config.toml
n_mels = 80
hop_length = 160
spec_augment = true
targets = ["voice"]
optimizer = "adamw"
beta1 = 0.85
warmup_steps = 300
Rows from block 3 of a small sound classifier, named by matrix and row number. Each number is 128 + 24 x the weight over its row's rms, rounded and kept within 0 to 255. All counts start at 0. Numbers have three digits each.
After each channel's rows are labels from the 100 clips, of 14848, where the channel reaches its highest value: "responds to" is what is common among them; "loudest band" is the band of the loudest frequency at the time of the peak. Only what is clearly more common there than usual is listed. The data: short read English sentences (LibriTTS-R). In brackets: how many of the 100.
# conv: pointwise conv (model.blocks.3.conv.weight, 192x192x1), inputs 0-191

conv.65:130126128106106189149166102160123106115120141131129134121111168185172103144096131184123100122112129118117130109135126138135139113103128153157141107139126110174121086137137134107159133146186135128163106145125143102162128160083136134129107102131113171128078149169129123129162082084156115147195124140130142187128115099157123166132165151099097106139157147111125111113130129135167168091140178118148148160106123106132159145153121126143157142147118093145109091140145146154141133175136122107112097095099119137106082164115140142134156124106125098136098108155135132121140149104116133136
responds to: voice: male (98)
loudest band: 250 to 500 Hz (34)

conv.57:107094108128095158168130105147132118134100106148117102138107162152163118092163115145092140123121153127119076139125092123127106091129124122118121149107146081140083157119146101086114103119147095108128097091130152099145132137164077135090098130080103149096146095139102114095162137151140088113157135097115117143109106139135114156126149142091134109120107121106081123096139154162126161144074144117083137134092129126116157138155112102134120154105146083095100144144102162123156130162100095131106151066144139122125141163158143147107154129077116142094150122111136122144152105157114118125
responds to: voice: male (100)
loudest band: 250 to 500 Hz (28)

conv.82:106092115116085151166154092159117131116108130152121123134109168160161122118163113158099136125107137123125094134122102130142108088129121136125127159109154083138073157122150110074115090118169096111150101112132159093161121155144096149078095133111099157086130105145097111097166125146135070134153129117114122163108113122140120147129153146102122110120124124087078128110145149168144146119107163114106142146099134133110157147149123109132134162123138079106092141148110168130153122167109100140101139060127132114130121158157164151103164123067117129100141135127145132140149113131124102111
responds to: voice: male (99)
loudest band: 250 to 500 Hz (37)

conv.56:087095098128107154156140074153137138129100131148132145146098169147163142123156139147097123119099152131120083141114095115145109095140139148140139147107154070129072154111142110077135100121148091107141082128131148105157135144142114144082072124116082158090148131140096100087145126145126077147153140135128136143112107118142115154121142139109111110121146127072073118107145156164136150115117158111114142146098138153121157136152144103148145156133142083123110139146124160142153105164109109145093136051126142100133120165150152150108153127075118129112134140134139114141151106137141108127
responds to: voice: male (100)
loudest band: 250 to 500 Hz (42)

conv.76:084120131112123137109100125139146146107116128125123121129115126086104139121130153087136108053064135116097116116047125046130139122128120119124127128137122120128134142130120103112133129065122135144117116126138117119123128086120127100127048114123055120147126139129129143136105107109060116118113132126136136095136149117060118119136112065105122161123121143129110168120128119146081089114114099140120100083130128142133137092140123142150123131122122098135133114122122126116117061155138136139156107128096130094119104129135109128140131114122138111127130148109154055135125121120140138084
responds to: voice: female (100)
loudest band: 250 to 500 Hz (30)

conv.163:109114108108087142121119116135119115134138116128077114105073139147131102117118124146083142119088117097108119093099130100112097075102135126148145107101124063130096090147127117059141105145131088114133101114150147100136128116113098109091103105123111159108088107129104132119167118117129100141150104118073101138094140131119122129117134110140151090135114085114131092110120121116102146146120112115104127118132111129085123110128125119073121132148129131102079094132122132134141109125084082128123138108139096116096159131121130109110142085035071126109153108127134121111120103147124089165
responds to: voice: male (93)
loudest band: 500 to 1000 Hz (30)

conv.146:084147142145136147170151104149128100140077126144116125158114182162173099135163137163132133084083147146132121135103131101113143119112125136116120157135146110142119151089153136103138128094148129137137075132136155127146112157169142177124068138120076178115139127136133115144131128162110115130153151134124149160141097131106145136162157147108128119130135155116098113100154164144154151121127159103123175099112117115139156163147110140116130160126146100127123158157130148133160089197139139102122142093148155073147133160146175162133150143107110140131147094138138087159161140153114145104
responds to: voice: male (100)
loudest band: 250 to 500 Hz (43)

conv.133:147115118125110118140140108128114080118141125134126131143140157150137087129121110135108178036045155122117147127064114090112101101093134147135133139101130106119086135122134153126135098128130114094153109119165137145133124157115139150116045120124044162082118118121107130103189118111118129140141129122121112139099115111118122123108127129139158095153132099099121104108143137125141126103146128080118141100150107104126121156123127104127151133132129170134128124119128132131138051142107105119080171104108149157124114137140150136105137160132132119121181096143132114124133131105121113132
responds to: voice: male (98)
loudest band: 250 to 500 Hz (42)

conv.8:081138140146125128150136115158118084145096136155111120160090178156158090127159124157137155075088142152140125151091129081110140097104109136122120156129157090129112145091163137099122134100127146128118055134122151116150122135150143158128060154113068174125129122144136117140136135149121130125135148124101138135132107128099131131141151141132138114153144144123109110094143165152140148134122139086122149095120089090139151143152107131120127150134153135129105143154122147115143073180135127107098152084131160070138131141154144149145152151094094152130162080141108086155149126153106145120
responds to: voice: male (100)
loudest band: 250 to 500 Hz (30)

conv.9:136132132086117123078112155113134125082159119066133132089111156112135127118086125126139138128118114087080146080126120115122119131110113119112126084124065117130126136163072135118119132122119139141135128125157081133116121099078132093130130081133122141130149125134128160132117072088124129114133081131150117120131168084116133120141083101150143095147128128141133099098096084106114147097135109109124093121168111122135107095106114143135134098116082152126121091091127115109079124151129123129128145133079098134089079105098104085138101122126089095134159124127164120085095131106112133104
responds to: voice: female (100)
loudest band: 250 to 500 Hz (27)

conv.93:058112116093127146120118109146150137107140118130180130121095162106132150126111141120143129078107128085110090107074104075120127132128112123124125092123116137122118144150126101148120125091142120123129062124114117132145142128104109116125019102118051137138146141135113136112107111121110121109121109129172120125118141123126102141117133084086096125101123127115081132073130124143133139112115130112116121145113111150117143130138107114172117143120089088129143074129128145120118073178131134128125121126089136083117100137142134098123128148139131093125098156110175074129139117123146134122
responds to: voice: female (99)
loudest band: 250 to 500 Hz (29)

conv.61:081129129135129148157150090147157127117108140146135143139103170163159142144147144150119127098084150137133101128088123098150125119142142162145149144128145097122081162116147125100158116091174124128154064128132135118149145165151129149103041123125051173093149154159113106120137124145115085146162144148148143151125103118106126131148140129093119116124158135094090116101159138156166148114128170116136165137097137138132149147149148119155150151142134094147138140151144148149141076180123114156107127079133148100130114155149161149133145134103122140135127140147149100143150144136141132092
responds to: voice: male (100)
loudest band: 250 to 500 Hz (41)

conv.188:109144125091094126117098136102125100122148138110069131079096136143125113124110120123105106112100087081079122080111140109113106101100128132137147103134116082118124076144110122058145128119118110144134118119121116108123121097104121083131117087130106144144085128116125114137143121126119127142115080139070129123118126133104133111134112102145123085129124114135141090119100105104079128153110098107133107121126123116121106083104132131070110104172131123123101071094135117130120101128105126120124111107146071102085136113120109114123120060051085118125113118133113118097114131144120096147
responds to: voice: female (97)
loudest band: 4000 to 8000 Hz (49)

conv.150:091133143140128138171169102151120112134081139159107119151114187180177100143161133175129140097090146130129109144097133118122148121124130143131135173138151100150117143096150137103136125102158133144157078136136145119143124180164128171114067141133092181107124135139130106137144134156125098131161146148118160173150093133120148135152152139100117112134140156110094112108159158155174146141122161103130171108110129113145157169144125134115133142152153085126146154158133148131155096189131125124123136096137157094148126155151173164142160147099116148125141101129129101147151137144133141111
responds to: voice: male (100)
loudest band: 250 to 500 Hz (44)

conv.52:094106103121093165161132085157129129117096113138118116143114164156153129108159126143099143117116136122123086123116097120140110088136123145124135146113154075147079160106150128086135091129166105108143104104142157107164133145159090146085089129097094173079132115150092105102169127151140067135150130123107127158103119128132115153129148146104125103130128111092086115119154146163150157129108148116104153145104138122106165138150131100124148146122145082108095135136111170126157121177097090128101129060127131112126117155158158144104168137071110126106147132132130127129153119135124105132
responds to: voice: male (99)
loudest band: 250 to 500 Hz (39)

conv.141:096126143140127132164153103157125100120084122150108114157117182168161101138177130165122149092094157144138109147098130097111129116104119124119119165127155094134099163085169146116122132100161132135147097134141142120158129167155125178124061133133076186108131121133139117137138124160111110135158136136107141162133103124103149126143147139107128120126142134122110121105177169157152135134133156114130176111124128111139150166142110132126138162142141101129131158153121159136164087196130122113101143096144152083136125160153178158138158141110110149134143103137129094152163148158118136091
responds to: voice: male (100)
loudest band: 250 to 500 Hz (40)

conv.144:122113114119079128120121105128110096135131118115049112104094120150150110120106118149081135115107099097094120086107135114126096087097140123128134102100113063137109088141123112053144101147137094118128111101144139082133121111113107107108128094124125141106077108124126113119180113122136104126133104122048096146090137135116116130110133106139144088129118096109139094123116126113108144156104122109118135116117118120089115119111129113069115116137137116105097099123120124120127120124085097131119129115148088108095151123120122110107122076055073130115137099115114128106113117146115095156
responds to: voice: male (76)
loudest band: 500 to 1000 Hz (26)

conv.68:098113121122111170156180093149151135128107138146131134146100163167161130133163145165119127103085151123128103134115127118161131115141138149152148150120148089142093162111138117099144107105189116119152089130141147110161141167148116144089066122120068171096150149163119104113145133144125085159188126140134144179122103118126127148126142136105116106111158129089094126114151141152160149126116164115140156129104152150125148148156143116160146151137136090132128146135129161160154096184124103144101118078137145113124122164162167155116157138086126142131130137136155103148142134141141112095
responds to: voice: male (100)
loudest band: 250 to 500 Hz (36)

conv.180:107113112117116117126130110116139188111138130130118120131208125134124172125175138131122088131109128154114111125111107122170133114193178125155165183135119101124122181157117106110147116106129107130113205127136108114122152137155110132093145126134120093122147122140112126123089128121094113138120127119105128136122117113104114102125118110116115172101113134111114153197142123126137095115116140203129131109104184161119114144128185123124108119128126135123131178135128119163117112158129111177144104112143126111126112122123143172112124109110187154122144169116168113130117113126153120076
responds to: voice: female (98)
loudest band: 250 to 500 Hz (31)

conv.10:135128127123116073094123118085129128106138123098096121116164120121130123129149123131122041127116112155105100125130128128154125103130161122142162155132095130105139164152100093093139118116099107131106166121130076090088140131133117132114137124139128099116142115112128143147074114108105117129097108118109127118118154099116113060124068101112063124112117119121116136153113099080136085129113111133123124103106141127124084134099169142121114084153119122125111153108134082149096132167122129154127065114132117116115113074100117145123086082100121160131092132105149124108094130135139127081
responds to: voice: female (99)
loudest band: 250 to 500 Hz (37)

conv.79:126138132133157118122113119109148145116129141124124126131150112102086136143151164102136145074067135133122122139079125088153153138153161145147163156155116124112159177131117128138153141095110141134123164138163119144120156110135133119147109138147084117144138167097143150139149131104086127151100132125136160099152158119083127099152126091127179170147124144125124164166127123112110070116134083165152119058161164142149108125121174140132127119159114121138161164118136113145129077150159154154168151163107132124132115122125105143144124127140159140151190140119147079130124135137152150078
responds to: voice: female (100)
loudest band: 250 to 500 Hz (39)

conv.189:111131127107112167136163108138148124108121148121159145125070180171172131138111146164140108108096138113132131113124138113145134111131125157143145114132128117142101106115123139112160133107159127134164062145117132115147142161097139150131057109127067178125121139167127129125136106091136122143167126150155127169123127084153133154129134131110090092147157127118122120089153136141177159086153184108136155183096122131121144146143123124170176129138106104136104107137143144144138103186127124128086081084102132138114089144128158139139146124116121097137103146163155115130137141099138122106
responds to: voice: male (98)
loudest band: 250 to 500 Hz (45)

conv.127:131127128106135163160160112148140102113099143125146125122091183204184098143133147217136098125127124102124128123135125144116144122109120153139135121137133138170127097120138126141167135147171134138167093150128137113151130160124130157131104111125123186129108157172135132129168115118161112138196116148153152213128123111173118153149152155112099108129153155124119136111133128130170185113140184100149141171101116104131144161129115138137153130143140085134131094129135149136138139187140140115115094108133128149110128149135139148135149120144107121136102111145118153131140144118137142137
responds to: voice: male (97)
loudest band: 250 to 500 Hz (42)

conv.107:091099111120084155161145100161123121126097115151112110133109174164168118106158117156091138116114135123137078134120102121137110082124124134116123157109149073151091152119141107088123096124160096117142090111127148097165124142164100143085090135094095162086128113144105120105155124144140089128167137120099123166108118134135119149133157150112132109120121127109086127105146144159135157138105151113105150151094123117110159145153122113118140160124147075098088146151119164114157116177104102121104137052146135114128135154163152154108151135076112147101144114128131128144149112157111102134
responds to: voice: male (100)
loudest band: 250 to 500 Hz (38)

conv.45:134122141115131167134181113137127116112099137131151124137080167197183108140117129200135097118120145115128135120124124124140125124128130149140127117133117131156116104106128144120152141120165144117155077144126122117149133180104135165137095121131100174124117148181147128126142108092136124136179126141152130182126122094148126148128142135092082104135153145121124126095150130131200151092140213108130161163098113116139149163142118138168164133126112095149110103138134136137127122190130129125091097093101136143123085152123164126131129140127122086145086125145142118124127137093126129113
responds to: voice: male (97)
loudest band: 250 to 500 Hz (43)

conv.87:169136137114119127102123159119095126115176110129139134141115117085093126123105095084125178122111154124125151125127146123129104113136109133106109108107123100107096146176139159120109114128131119134143122124198123138136102129107136134104119127121120140112137106106108181128176121113126131118122138139131110097107188118124147139117129118193206065174148105145137087116141145138109120107162098105133136102150118115114119118123114130137143126107115198121120119140115127104125109128111102096095181116108138168127105136120139106116138155126108081120219115149171120137140119092091101132
responds to: voice: female (94)
loudest band: 500 to 1000 Hz (25)

conv.158:134159147130150114101110163123128105120169134122145144134100151099100097139096128102150163076069140111122162137087152091113133136101127136138134108143124117105142135156121147152138142091120135153145117150171108155106133131111148131133098125146091164146142144098149157140164105104089146136099144145144132091138182120094154110154112098168190083163144138150145098109136134125107092121156096108152141068175115096139117131112124147133147111133100166137141128121144115131126085147134137114140168149087141135139090107108126101151123152143093104147206107146145092126123137110122136091
responds to: voice: female (100)
loudest band: 500 to 1000 Hz (27)

conv.89:088133145130114145169144108147124097143087134163098124155102176158160103131174115168137140076091147144134110151092134092113130113108118118119122159127166107148113145094155131107128135098143128140131074128131159119150121165167130174117071133128076165125136135137144111122148135163117111125164148139103149157129111137104147130157154144112142124137135152129117112105170159161148146132127151102128161099121117093142159156150100141118122161136143098128115145149124162114163095194128127095107147099146142085149122162153169155129160138101101145123156089139119089149155142171108144113
responds to: voice: male (100)
loudest band: 250 to 500 Hz (44)

conv.115:074125124132123156170131095154144124138092129160132124151085177143171130133168132159119149082086153143127105135084111085144124112139133142139125159120153098137097157103153136091138113092141126116139063131124139110159145158149132144109047132123064165110156138150133106123141136146120106131142136135128141143119104129111129141146145144100137103120151141099091112089148158152148143128120156115139155119097120138141149151160139122136142161131135094137114154146129163134162074175124126143110153080130155073132116165146157149125165145087110144129140133120146082143159134155133122109
responds to: voice: male (100)
loudest band: 250 to 500 Hz (38)

conv.100:097110104118108173168150088145140131122105133146152129137093151150149135131159134153095126101098147130126093137119100114137114107145121141140139147120140084152073155108149109102141096111197096112143092126124139108153140142154110137080070130120078155091142141165091096100143125144122069148183132132132124171113096126142107160112152152097106109109130123074074124103157153157149140121110165120122142145099142137116158133159128102155139146131137087131113142152123165145149102170121101145109116077128148120137130167160165152105158138094110130120116134136136119138147116131136114115
responds to: voice: male (99)
loudest band: 250 to 500 Hz (40)

conv.191:068123123100106145115115135136152134122130119118140126116102131098104153108128144099137085087109139108103083122072114063113127112130102111105094113135114122140117154135111083115115137077133130137105100131113120116138127095121103091123042110112063111154151134135121142129085127128081123089127113110156133114132159130087113137135114068105083132097102139127092158094120122143090110130094104120112106111116106154128139099143108127159111130101121101115134088120124141109113077166126134126145096124112125068115132142150112119131134136114124123128087154099179075132141113151130131108
responds to: voice: female (98)
loudest band: 250 to 500 Hz (28)

conv.136:123131134074118133063105137108152133083162137079131139095115147117132143131106137122136136125115103086076140086114132107138132120134149128133150114139059123119138160162063127121131146118119134140135134129146058130111140103097132088138119074126121158136149134133134151141113081100114133143127074142141132128127161077108126113135073093131143123135131128140126129115107080115097143105138109132130102104161126149133114099118152140141134103132061142135132101088131112138082116156127134154134135133060101119083088105086113101131110123127117106131150141132173110099091141107135125113
responds to: voice: female (100)
loudest band: 4000 to 8000 Hz (25)

conv.23:145141124129126121134143139113147181120146127127117127131235122130123159136178133136138099127109136153126125148114130114174126118182165116147153202130130116115123179144136122106130120121131121140113230118131130120120142152163134137108156147126147072121148116139114117141103122111105128131129131115108128135135128104114134109120115122144127182133124138124143172201139131134145097115140137210137151107127180152132117141127174140108110131133122154127135169132129137155127127163128127165140116113138137129135124125128146188131132124110176179135158155133150130130131111136153123086
responds to: voice: female (98)
loudest band: 250 to 500 Hz (36)

conv.119:075134139140121137168139122146123108145095128159113131151095171164167101128161119160134135088097155147136116152077136090110142115111112133117105161134168113134115148099167138117121142087140129146132058136110146106154124143170144155135074147120066168125150133143144120127125145158120126109153145125118153154134124145100130144153144133105141126128131146125115107083156160153144141145135155098121157092101097104139156159157092132124135148128152107138114156155121142128155090181132122110104149100153154061146146154160150155138154156110099157122149093132131082154148128173121138112
responds to: voice: male (99)
loudest band: 250 to 500 Hz (33)

conv.129:086120126114122123109110117116142153103124137128121127137127120097105143128140146099129098059064142119104117136042126041149142108142133133130130143137113114112126147119109111115135139061115133144124128126146106108117144107121120129133058124123047117137136136124131137140117101111065119121114145125130142107135145103044128106138108072097117160110116136115119171132134122132096086107116112148125109077114152140140118104126133140136112114126101101128130135121139125133108061144138133138152090123090145109137090124121133125135119118111141125140123135116158069134128129115139144077
responds to: voice: female (100)
loudest band: 250 to 500 Hz (32)

conv.78:097117106109112128126124108125149167104172131133116139132163147119117186128167137100125102120111133124108097122109104106191136105181176147157169162124126101114119190178117095111132126089134119123125173142131107101137151133141116120105116112132097123121158128134113163142076117139080102150129128122123124119126169104093115109115112109119094128089118129098107146147143124148118101121122116160138131097099156173117137127135181125142125124145129129132102149124128145158125101182109111178133113106146131109120116131134145152109129127107149146133125178108218102142143128135162118059
responds to: voice: female (100)
loudest band: 250 to 500 Hz (26)

conv.170:117132137108135153159156096132121064120093140130134123108082171201172072145131128188130115109108119106126113109129127128098150133078105156147134135140126129136123054111122133142151142145157127125160096141106137133130114142121135145129094110132106174138064147139128123136149118121154119144180101134141163183138119124165134148153139152087101088112144153125109111115123130124168152108137177083134146158097096086144123143121114129112157126159135083128146067127144126133137128183135136104126093129134118144107119129136133152140129123153086119134109079140107143114130137127122149128
responds to: voice: male (90)
loudest band: 250 to 500 Hz (49)

conv.80:088096094117095158167124086153146117124094121138129118124104159139145138106161124147093139106114142127129082134122097128134106095127117141120132158096143073131070169113132110098130103124154088103136088110123140102149138128149080135073083116094099156091148114136075109084154122154128078130147123114128122148099101126142099152122142140104125099112134116077066122100144137162130154131099152094100141157102128142105152133148123099135134154113146084107114139139110157122143113160116102136105142070133141116121129157162149155094154125081102136108141141114139122132150101158128106134
responds to: voice: male (100)
loudest band: 250 to 500 Hz (28)

conv.54:148140127127138096138131134114126154122138122135111128144255136134126133133178124135126126148128129161113154152121137125140132119153144108133139198124124114111112181132131156112127124117110129130129249131135112135103126149151141136116152135120154084118152118116125121132106131123105140120121137135114132117129109116117135086122101129143147187138121125124146145209140122126138094108146135200133138097151154134135106147112159133114128119127130162115135189123125121121123130147135125132137123116146134151127124106120148181129122122116200184129163119140142140127122117134125132084
responds to: voice: female (96)
loudest band: 250 to 500 Hz (39); 500 to 1000 Hz (25)

conv.38:112130125121113168135165102140136115103098138133152147130077173183169120142128137177130108105093133127128129120121138140136137112123134165141131127120125119166101109111133140115144125134178126130156092145117139119148146145126142148126072121135077162117121149189126110117149100099143113149207128150140132192121104070156132163130146135104081104125149127118119125098148128148171165076135179104134141184110126126135139150133132130160167133137112101152108107145145151147141109185119122126105090085105135137132083154127148128139138129101106082144109130150142124134144128086134131119
responds to: voice: male (98)
loudest band: 250 to 500 Hz (42)

conv.25:094132135134134144170161113155107096140075125160107119158108183164176096136175127162130147088091157143144109148095136096123137114113113119118124161144155100149118146082165134108127138091147141141134083129137148112157112162173128162122070148115075182119134122150134126131130138154118109127156145133107154154143101123099146136149156136100136124127136153127111122094167168159151155135127145110124163114119110093143157159149102146121126151138153105137118142156128157131151097188140126099112147092152150089147139160158159162137149149099103141130145092133136093150152134153126143106
responds to: voice: male (100)
loudest band: 250 to 500 Hz (42)

conv.137:125138128084127106093086127100131133090150129079133130103112124095115130132106136101140141103095111102088128097101133106135137137128131126129144108135091131081133137142084114129127143111079135147129138135155080138087126089086133092139109095125105139150122139101145160142139088085106131142100099138144141090141164106106128092137078094127149133141135137125116136125087080101081104105129094139128086101145133123134091087091141135131126096146073133138129106081136097132079099147133131138147134138073112123097083095097098096139090125128127101138172128125154106089096139101134131109
responds to: voice: female (100)
loudest band: 4000 to 8000 Hz (27)