A small sound classifier, trained from scratch: arch tdnn, 149.4 epochs.
Rows from block 3 of a small sound classifier, named by matrix and row number. Each number is 50 + 15 x the weight over its row's rms, rounded and kept within 0 to 99. All counts start at 0.
After each channel's rows are labels from the 100 clips, of 14848, where the channel reaches its highest value: "strongest on" is what is common among them; "loudest band" is the band of the loudest frequency at the time of the peak. Only what is clearly more common there than usual is listed. The data: short read English sentences (LibriTTS-R). In brackets: how many of the 100.
# conv: pointwise conv (model.blocks.3.conv.weight, 192x192x1), inputs 0-191

conv.124:13 51 54 59 55 61 69 62 40 67 45 37 60 23 50 66 46 44 62 27 75 67 72 30 51 70 49 72 56 65 17 28 62 63 63 43 59 28 45 24 44 62 41 40 42 56 43 39 67 62 63 39 55 47 71 37 61 56 43 53 53 25 61 50 55 55 07 46 41 71 35 65 40 63 73 49 63 57 07 56 43 18 80 53 62 48 61 58 39 58 57 56 68 46 45 45 59 65 60 43 59 70 58 37 59 38 58 58 70 68 59 38 52 44 41 57 66 48 34 44 21 68 69 64 59 67 62 53 57 34 52 63 29 45 39 32 66 65 69 57 30 62 42 57 65 50 65 35 49 47 68 56 48 59 53 71 19 98 52 52 32 42 70 36 58 68 12 65 59 64 64 67 67 61 61 67 42 29 59 53 55 36 53 53 26 66 71 47 67 47 52 38
strongest on: voice: male (100)
loudest band: 250 to 500 Hz (38)

conv.161:31 42 48 31 48 70 33 65 44 61 67 60 24 47 51 51 33 42 37 45 55 69 53 58 50 40 55 64 41 39 55 36 41 50 38 18 26 39 51 38 69 62 33 69 82 48 73 83 42 65 52 28 58 53 64 50 47 31 23 73 49 42 72 48 52 44 56 47 58 52 24 67 70 46 31 31 52 49 52 21 40 50 73 56 57 49 53 53 62 53 45 16 28 45 43 69 72 28 39 28 68 66 63 56 24 49 50 55 57 62 13 24 33 41 32 43 62 40 39 60 56 54 57 56 35 62 48 28 31 62 45 60 35 40 75 65 47 57 52 52 79 55 28 30 58 83 38 31 44 49 60 55 53 67 73 63 40 61 53 51 73 67 33 56 33 38 31 27 30 60 36 59 23 46 60 16 33 35 23 46 31 60 30 59 43 49 60 71 30 74 45 56
strongest on: voice: female (100)
loudest band: 250 to 500 Hz (31)

conv.43:63 53 48 60 60 30 57 52 52 33 57 58 38 47 41 49 37 41 57 99 39 55 41 53 49 82 52 51 49 42 50 40 54 72 48 57 59 48 56 54 65 55 45 73 73 48 69 71 93 60 55 40 41 46 78 41 51 59 39 57 46 49 43 49 52 44 99 44 65 53 49 37 54 68 65 50 58 46 77 59 49 63 15 50 57 48 49 48 46 56 33 50 38 35 42 61 40 51 48 35 57 51 56 41 36 44 55 31 57 42 52 56 57 73 69 44 57 49 53 65 99 52 57 41 67 17 41 58 50 87 50 58 32 59 80 53 50 38 61 37 87 51 35 47 44 58 54 62 46 58 87 50 47 46 64 52 49 58 57 47 66 59 49 48 58 54 54 59 42 43 41 54 82 60 43 49 47 88 85 53 80 45 56 49 51 47 50 51 46 53 56 24
strongest on: voice: female (99)
loudest band: 250 to 500 Hz (48)

conv.67:47 52 55 44 61 73 61 79 37 59 55 31 39 30 62 48 60 53 58 21 80 99 87 28 59 48 52 99 56 35 43 47 56 35 41 42 40 49 53 51 44 56 51 33 31 62 46 52 43 51 47 50 71 47 36 40 46 52 51 69 58 46 77 52 44 69 32 54 41 51 51 61 51 72 41 48 67 57 33 41 49 42 81 52 32 58 85 61 47 44 63 37 35 64 50 54 88 48 60 58 63 99 53 46 27 70 49 63 52 52 62 25 24 31 53 57 64 45 42 50 43 59 56 53 77 77 32 62 93 31 51 69 74 31 46 41 54 61 64 56 28 46 64 62 51 57 46 31 59 58 23 55 57 59 51 53 52 86 54 57 40 42 25 41 43 51 65 42 36 56 56 66 60 56 63 49 52 41 35 55 30 38 66 51 54 54 48 62 37 52 59 49
strongest on: voice: male (97)
loudest band: 250 to 500 Hz (43)

conv.7:29 52 55 28 50 50 29 23 55 48 73 67 34 50 49 29 59 56 34 48 66 24 42 60 46 56 70 42 51 34 39 39 42 41 31 49 40 30 46 22 55 56 47 55 47 50 49 45 54 49 18 58 44 60 76 66 14 40 43 56 59 24 40 53 57 43 41 50 51 00 43 38 67 19 45 46 25 52 27 35 47 38 58 63 76 59 51 51 61 61 21 42 38 20 45 42 43 43 53 64 53 29 56 67 44 26 47 36 53 15 07 41 36 65 51 41 53 50 38 72 42 42 20 54 29 47 50 50 37 59 48 23 30 60 47 63 52 45 24 51 49 57 66 43 38 49 28 39 54 56 42 26 53 45 45 16 29 80 57 57 57 69 34 49 30 49 28 34 33 36 50 37 60 55 28 50 38 57 53 50 34 68 45 84 25 41 35 47 59 64 54 22
strongest on: voice: female (100)
loudest band: 250 to 500 Hz (30)

conv.16:25 61 54 61 57 56 69 55 48 66 37 33 49 22 55 69 37 45 68 36 83 69 79 34 49 74 50 69 59 64 23 24 65 58 48 41 61 25 48 27 37 55 45 30 39 44 44 37 72 54 67 34 48 40 69 22 69 57 35 51 61 32 64 62 62 57 13 53 46 68 43 56 40 72 78 53 76 54 05 59 49 19 79 49 60 46 59 59 41 57 57 48 68 44 53 44 65 63 57 46 60 68 57 37 53 38 57 50 63 57 61 38 52 46 49 60 67 52 36 40 24 73 75 62 64 61 57 45 65 34 55 71 32 41 42 27 67 53 69 60 36 54 44 48 66 45 63 43 56 52 65 64 43 63 50 71 30 90 60 53 36 37 67 33 64 70 19 54 51 61 64 66 71 57 68 69 41 32 58 57 61 26 51 45 23 68 69 60 66 45 55 39
strongest on: voice: male (100)
loudest band: 250 to 500 Hz (41)

conv.122:48 52 58 27 52 44 25 21 52 32 60 59 23 66 54 13 58 48 29 60 62 33 48 62 52 54 65 46 51 51 41 42 37 42 23 53 32 43 42 44 65 58 48 58 61 49 52 54 62 54 12 44 36 61 76 71 07 50 50 58 60 36 34 52 56 52 63 53 65 10 54 26 63 26 39 49 27 51 50 31 53 39 55 61 63 63 47 60 67 56 41 36 28 39 45 50 32 23 52 55 57 39 56 67 24 35 46 36 61 18 27 50 55 63 56 52 58 49 45 62 56 30 11 35 30 43 35 51 36 68 51 23 37 64 58 62 57 37 29 39 70 59 58 46 27 51 18 52 50 51 49 16 51 36 50 13 38 73 51 57 60 66 47 57 25 37 49 29 30 29 35 33 49 61 32 42 44 58 48 52 63 65 44 82 37 22 32 51 46 58 55 27
strongest on: voice: female (100)
loudest band: 250 to 500 Hz (27)

conv.125:28 47 49 25 41 54 34 29 57 50 67 66 37 56 50 34 64 47 37 44 66 21 48 73 49 57 71 40 57 38 30 36 49 39 31 45 38 23 45 16 53 57 42 62 49 52 41 48 60 51 25 57 51 53 69 66 13 45 41 52 56 15 47 52 54 45 47 53 57 16 39 40 63 20 49 47 17 51 20 41 49 32 49 63 74 56 55 49 63 52 25 45 41 19 49 47 38 38 45 59 59 34 52 70 40 16 48 44 59 21 02 41 42 64 53 48 55 46 40 76 40 34 29 49 35 46 42 49 39 59 48 21 30 55 48 71 50 47 14 53 47 53 73 47 43 50 33 39 48 45 35 39 53 45 50 22 16 81 52 54 68 59 33 51 35 50 40 39 35 49 58 30 54 55 42 42 44 57 51 50 40 79 42 81 16 37 42 50 47 62 55 23
strongest on: voice: female (100)
loudest band: 250 to 500 Hz (25)

conv.12:53 43 50 51 47 11 34 51 40 29 56 58 33 48 47 48 16 43 51 75 38 51 47 47 53 74 53 47 39 22 51 45 48 65 41 46 49 53 49 48 69 54 29 68 84 50 75 78 86 55 37 36 39 44 79 50 45 40 30 68 40 50 39 44 54 42 89 44 36 28 26 31 61 65 64 51 54 39 58 43 49 52 26 41 59 50 45 56 42 54 23 39 40 43 38 63 27 46 54 21 51 43 50 38 19 43 53 10 44 22 35 31 31 60 29 48 45 34 46 65 74 55 41 29 49 26 40 47 40 71 50 59 25 37 77 49 53 28 59 37 81 56 27 43 36 61 51 31 50 39 81 41 52 29 73 37 55 56 45 46 67 50 32 41 56 44 41 48 29 23 33 47 71 48 29 28 25 59 75 46 48 52 50 51 49 46 39 50 48 67 49 19
strongest on: voice: female (98)
loudest band: 250 to 500 Hz (37)

conv.35:41 49 43 48 36 34 36 51 46 43 48 85 30 62 43 46 34 46 61 99 50 49 45 75 43 66 53 45 45 21 48 44 53 58 38 43 55 50 45 45 78 46 29 81 69 52 64 64 86 42 36 25 41 27 74 57 39 42 31 60 46 42 42 31 52 45 98 45 52 32 30 34 59 67 52 41 63 24 56 45 52 52 31 38 63 45 52 28 50 47 21 38 27 37 50 51 50 53 48 30 43 51 39 46 33 44 43 36 38 37 40 56 34 81 42 45 43 48 43 70 75 61 45 43 64 27 35 50 59 93 48 55 45 43 73 66 43 39 62 39 79 43 43 42 38 48 36 63 56 43 85 53 48 42 62 47 45 76 41 39 70 54 32 33 44 55 42 54 35 43 28 53 70 39 35 52 34 77 71 48 62 66 49 84 52 55 37 41 40 63 49 23
strongest on: voice: female (96)
loudest band: 250 to 500 Hz (26)

conv.151:33 33 39 52 36 73 79 74 22 67 54 52 44 27 45 59 59 45 58 41 71 73 76 60 46 66 47 70 31 44 39 35 64 49 47 25 54 43 33 46 60 41 40 58 55 56 52 46 67 42 62 21 70 20 66 36 70 41 33 48 32 37 83 36 44 59 31 44 57 66 40 71 54 68 69 33 68 28 19 49 36 31 70 30 63 50 71 37 37 31 55 47 63 48 21 48 71 61 54 50 50 79 38 35 46 49 48 59 46 60 58 35 39 35 43 55 52 28 18 49 38 65 62 67 68 64 49 37 76 39 38 67 52 29 63 63 42 71 67 63 52 45 64 56 71 41 55 23 43 41 57 69 39 75 52 73 37 82 39 32 59 33 45 06 50 57 36 58 46 69 67 75 61 38 72 50 24 43 57 41 50 52 46 54 43 64 65 39 59 53 48 41
strongest on: voice: male (99)
loudest band: 250 to 500 Hz (38)

conv.157:58 23 42 51 54 35 24 61 42 26 56 62 40 52 45 43 18 42 42 74 42 67 56 48 48 53 48 61 26 52 52 39 33 66 41 51 32 50 52 49 72 48 37 70 88 43 64 78 64 42 28 40 51 58 73 45 39 49 22 65 29 47 49 32 31 50 76 47 72 32 33 33 69 55 48 38 59 45 55 41 52 49 49 22 54 34 56 59 66 35 59 39 19 45 37 63 53 28 45 23 52 61 42 71 28 47 46 21 40 31 42 71 76 49 58 43 43 34 55 65 83 54 43 23 53 43 42 57 47 71 46 60 28 61 84 49 35 31 57 27 84 41 33 51 29 63 37 62 50 57 81 40 50 36 67 38 48 48 39 35 70 59 51 56 50 33 63 48 46 27 17 53 58 39 33 29 32 50 66 43 88 49 53 39 54 43 27 65 36 69 38 35
strongest on: voice: female (98)
loudest band: 250 to 500 Hz (28); 500 to 1000 Hz (26)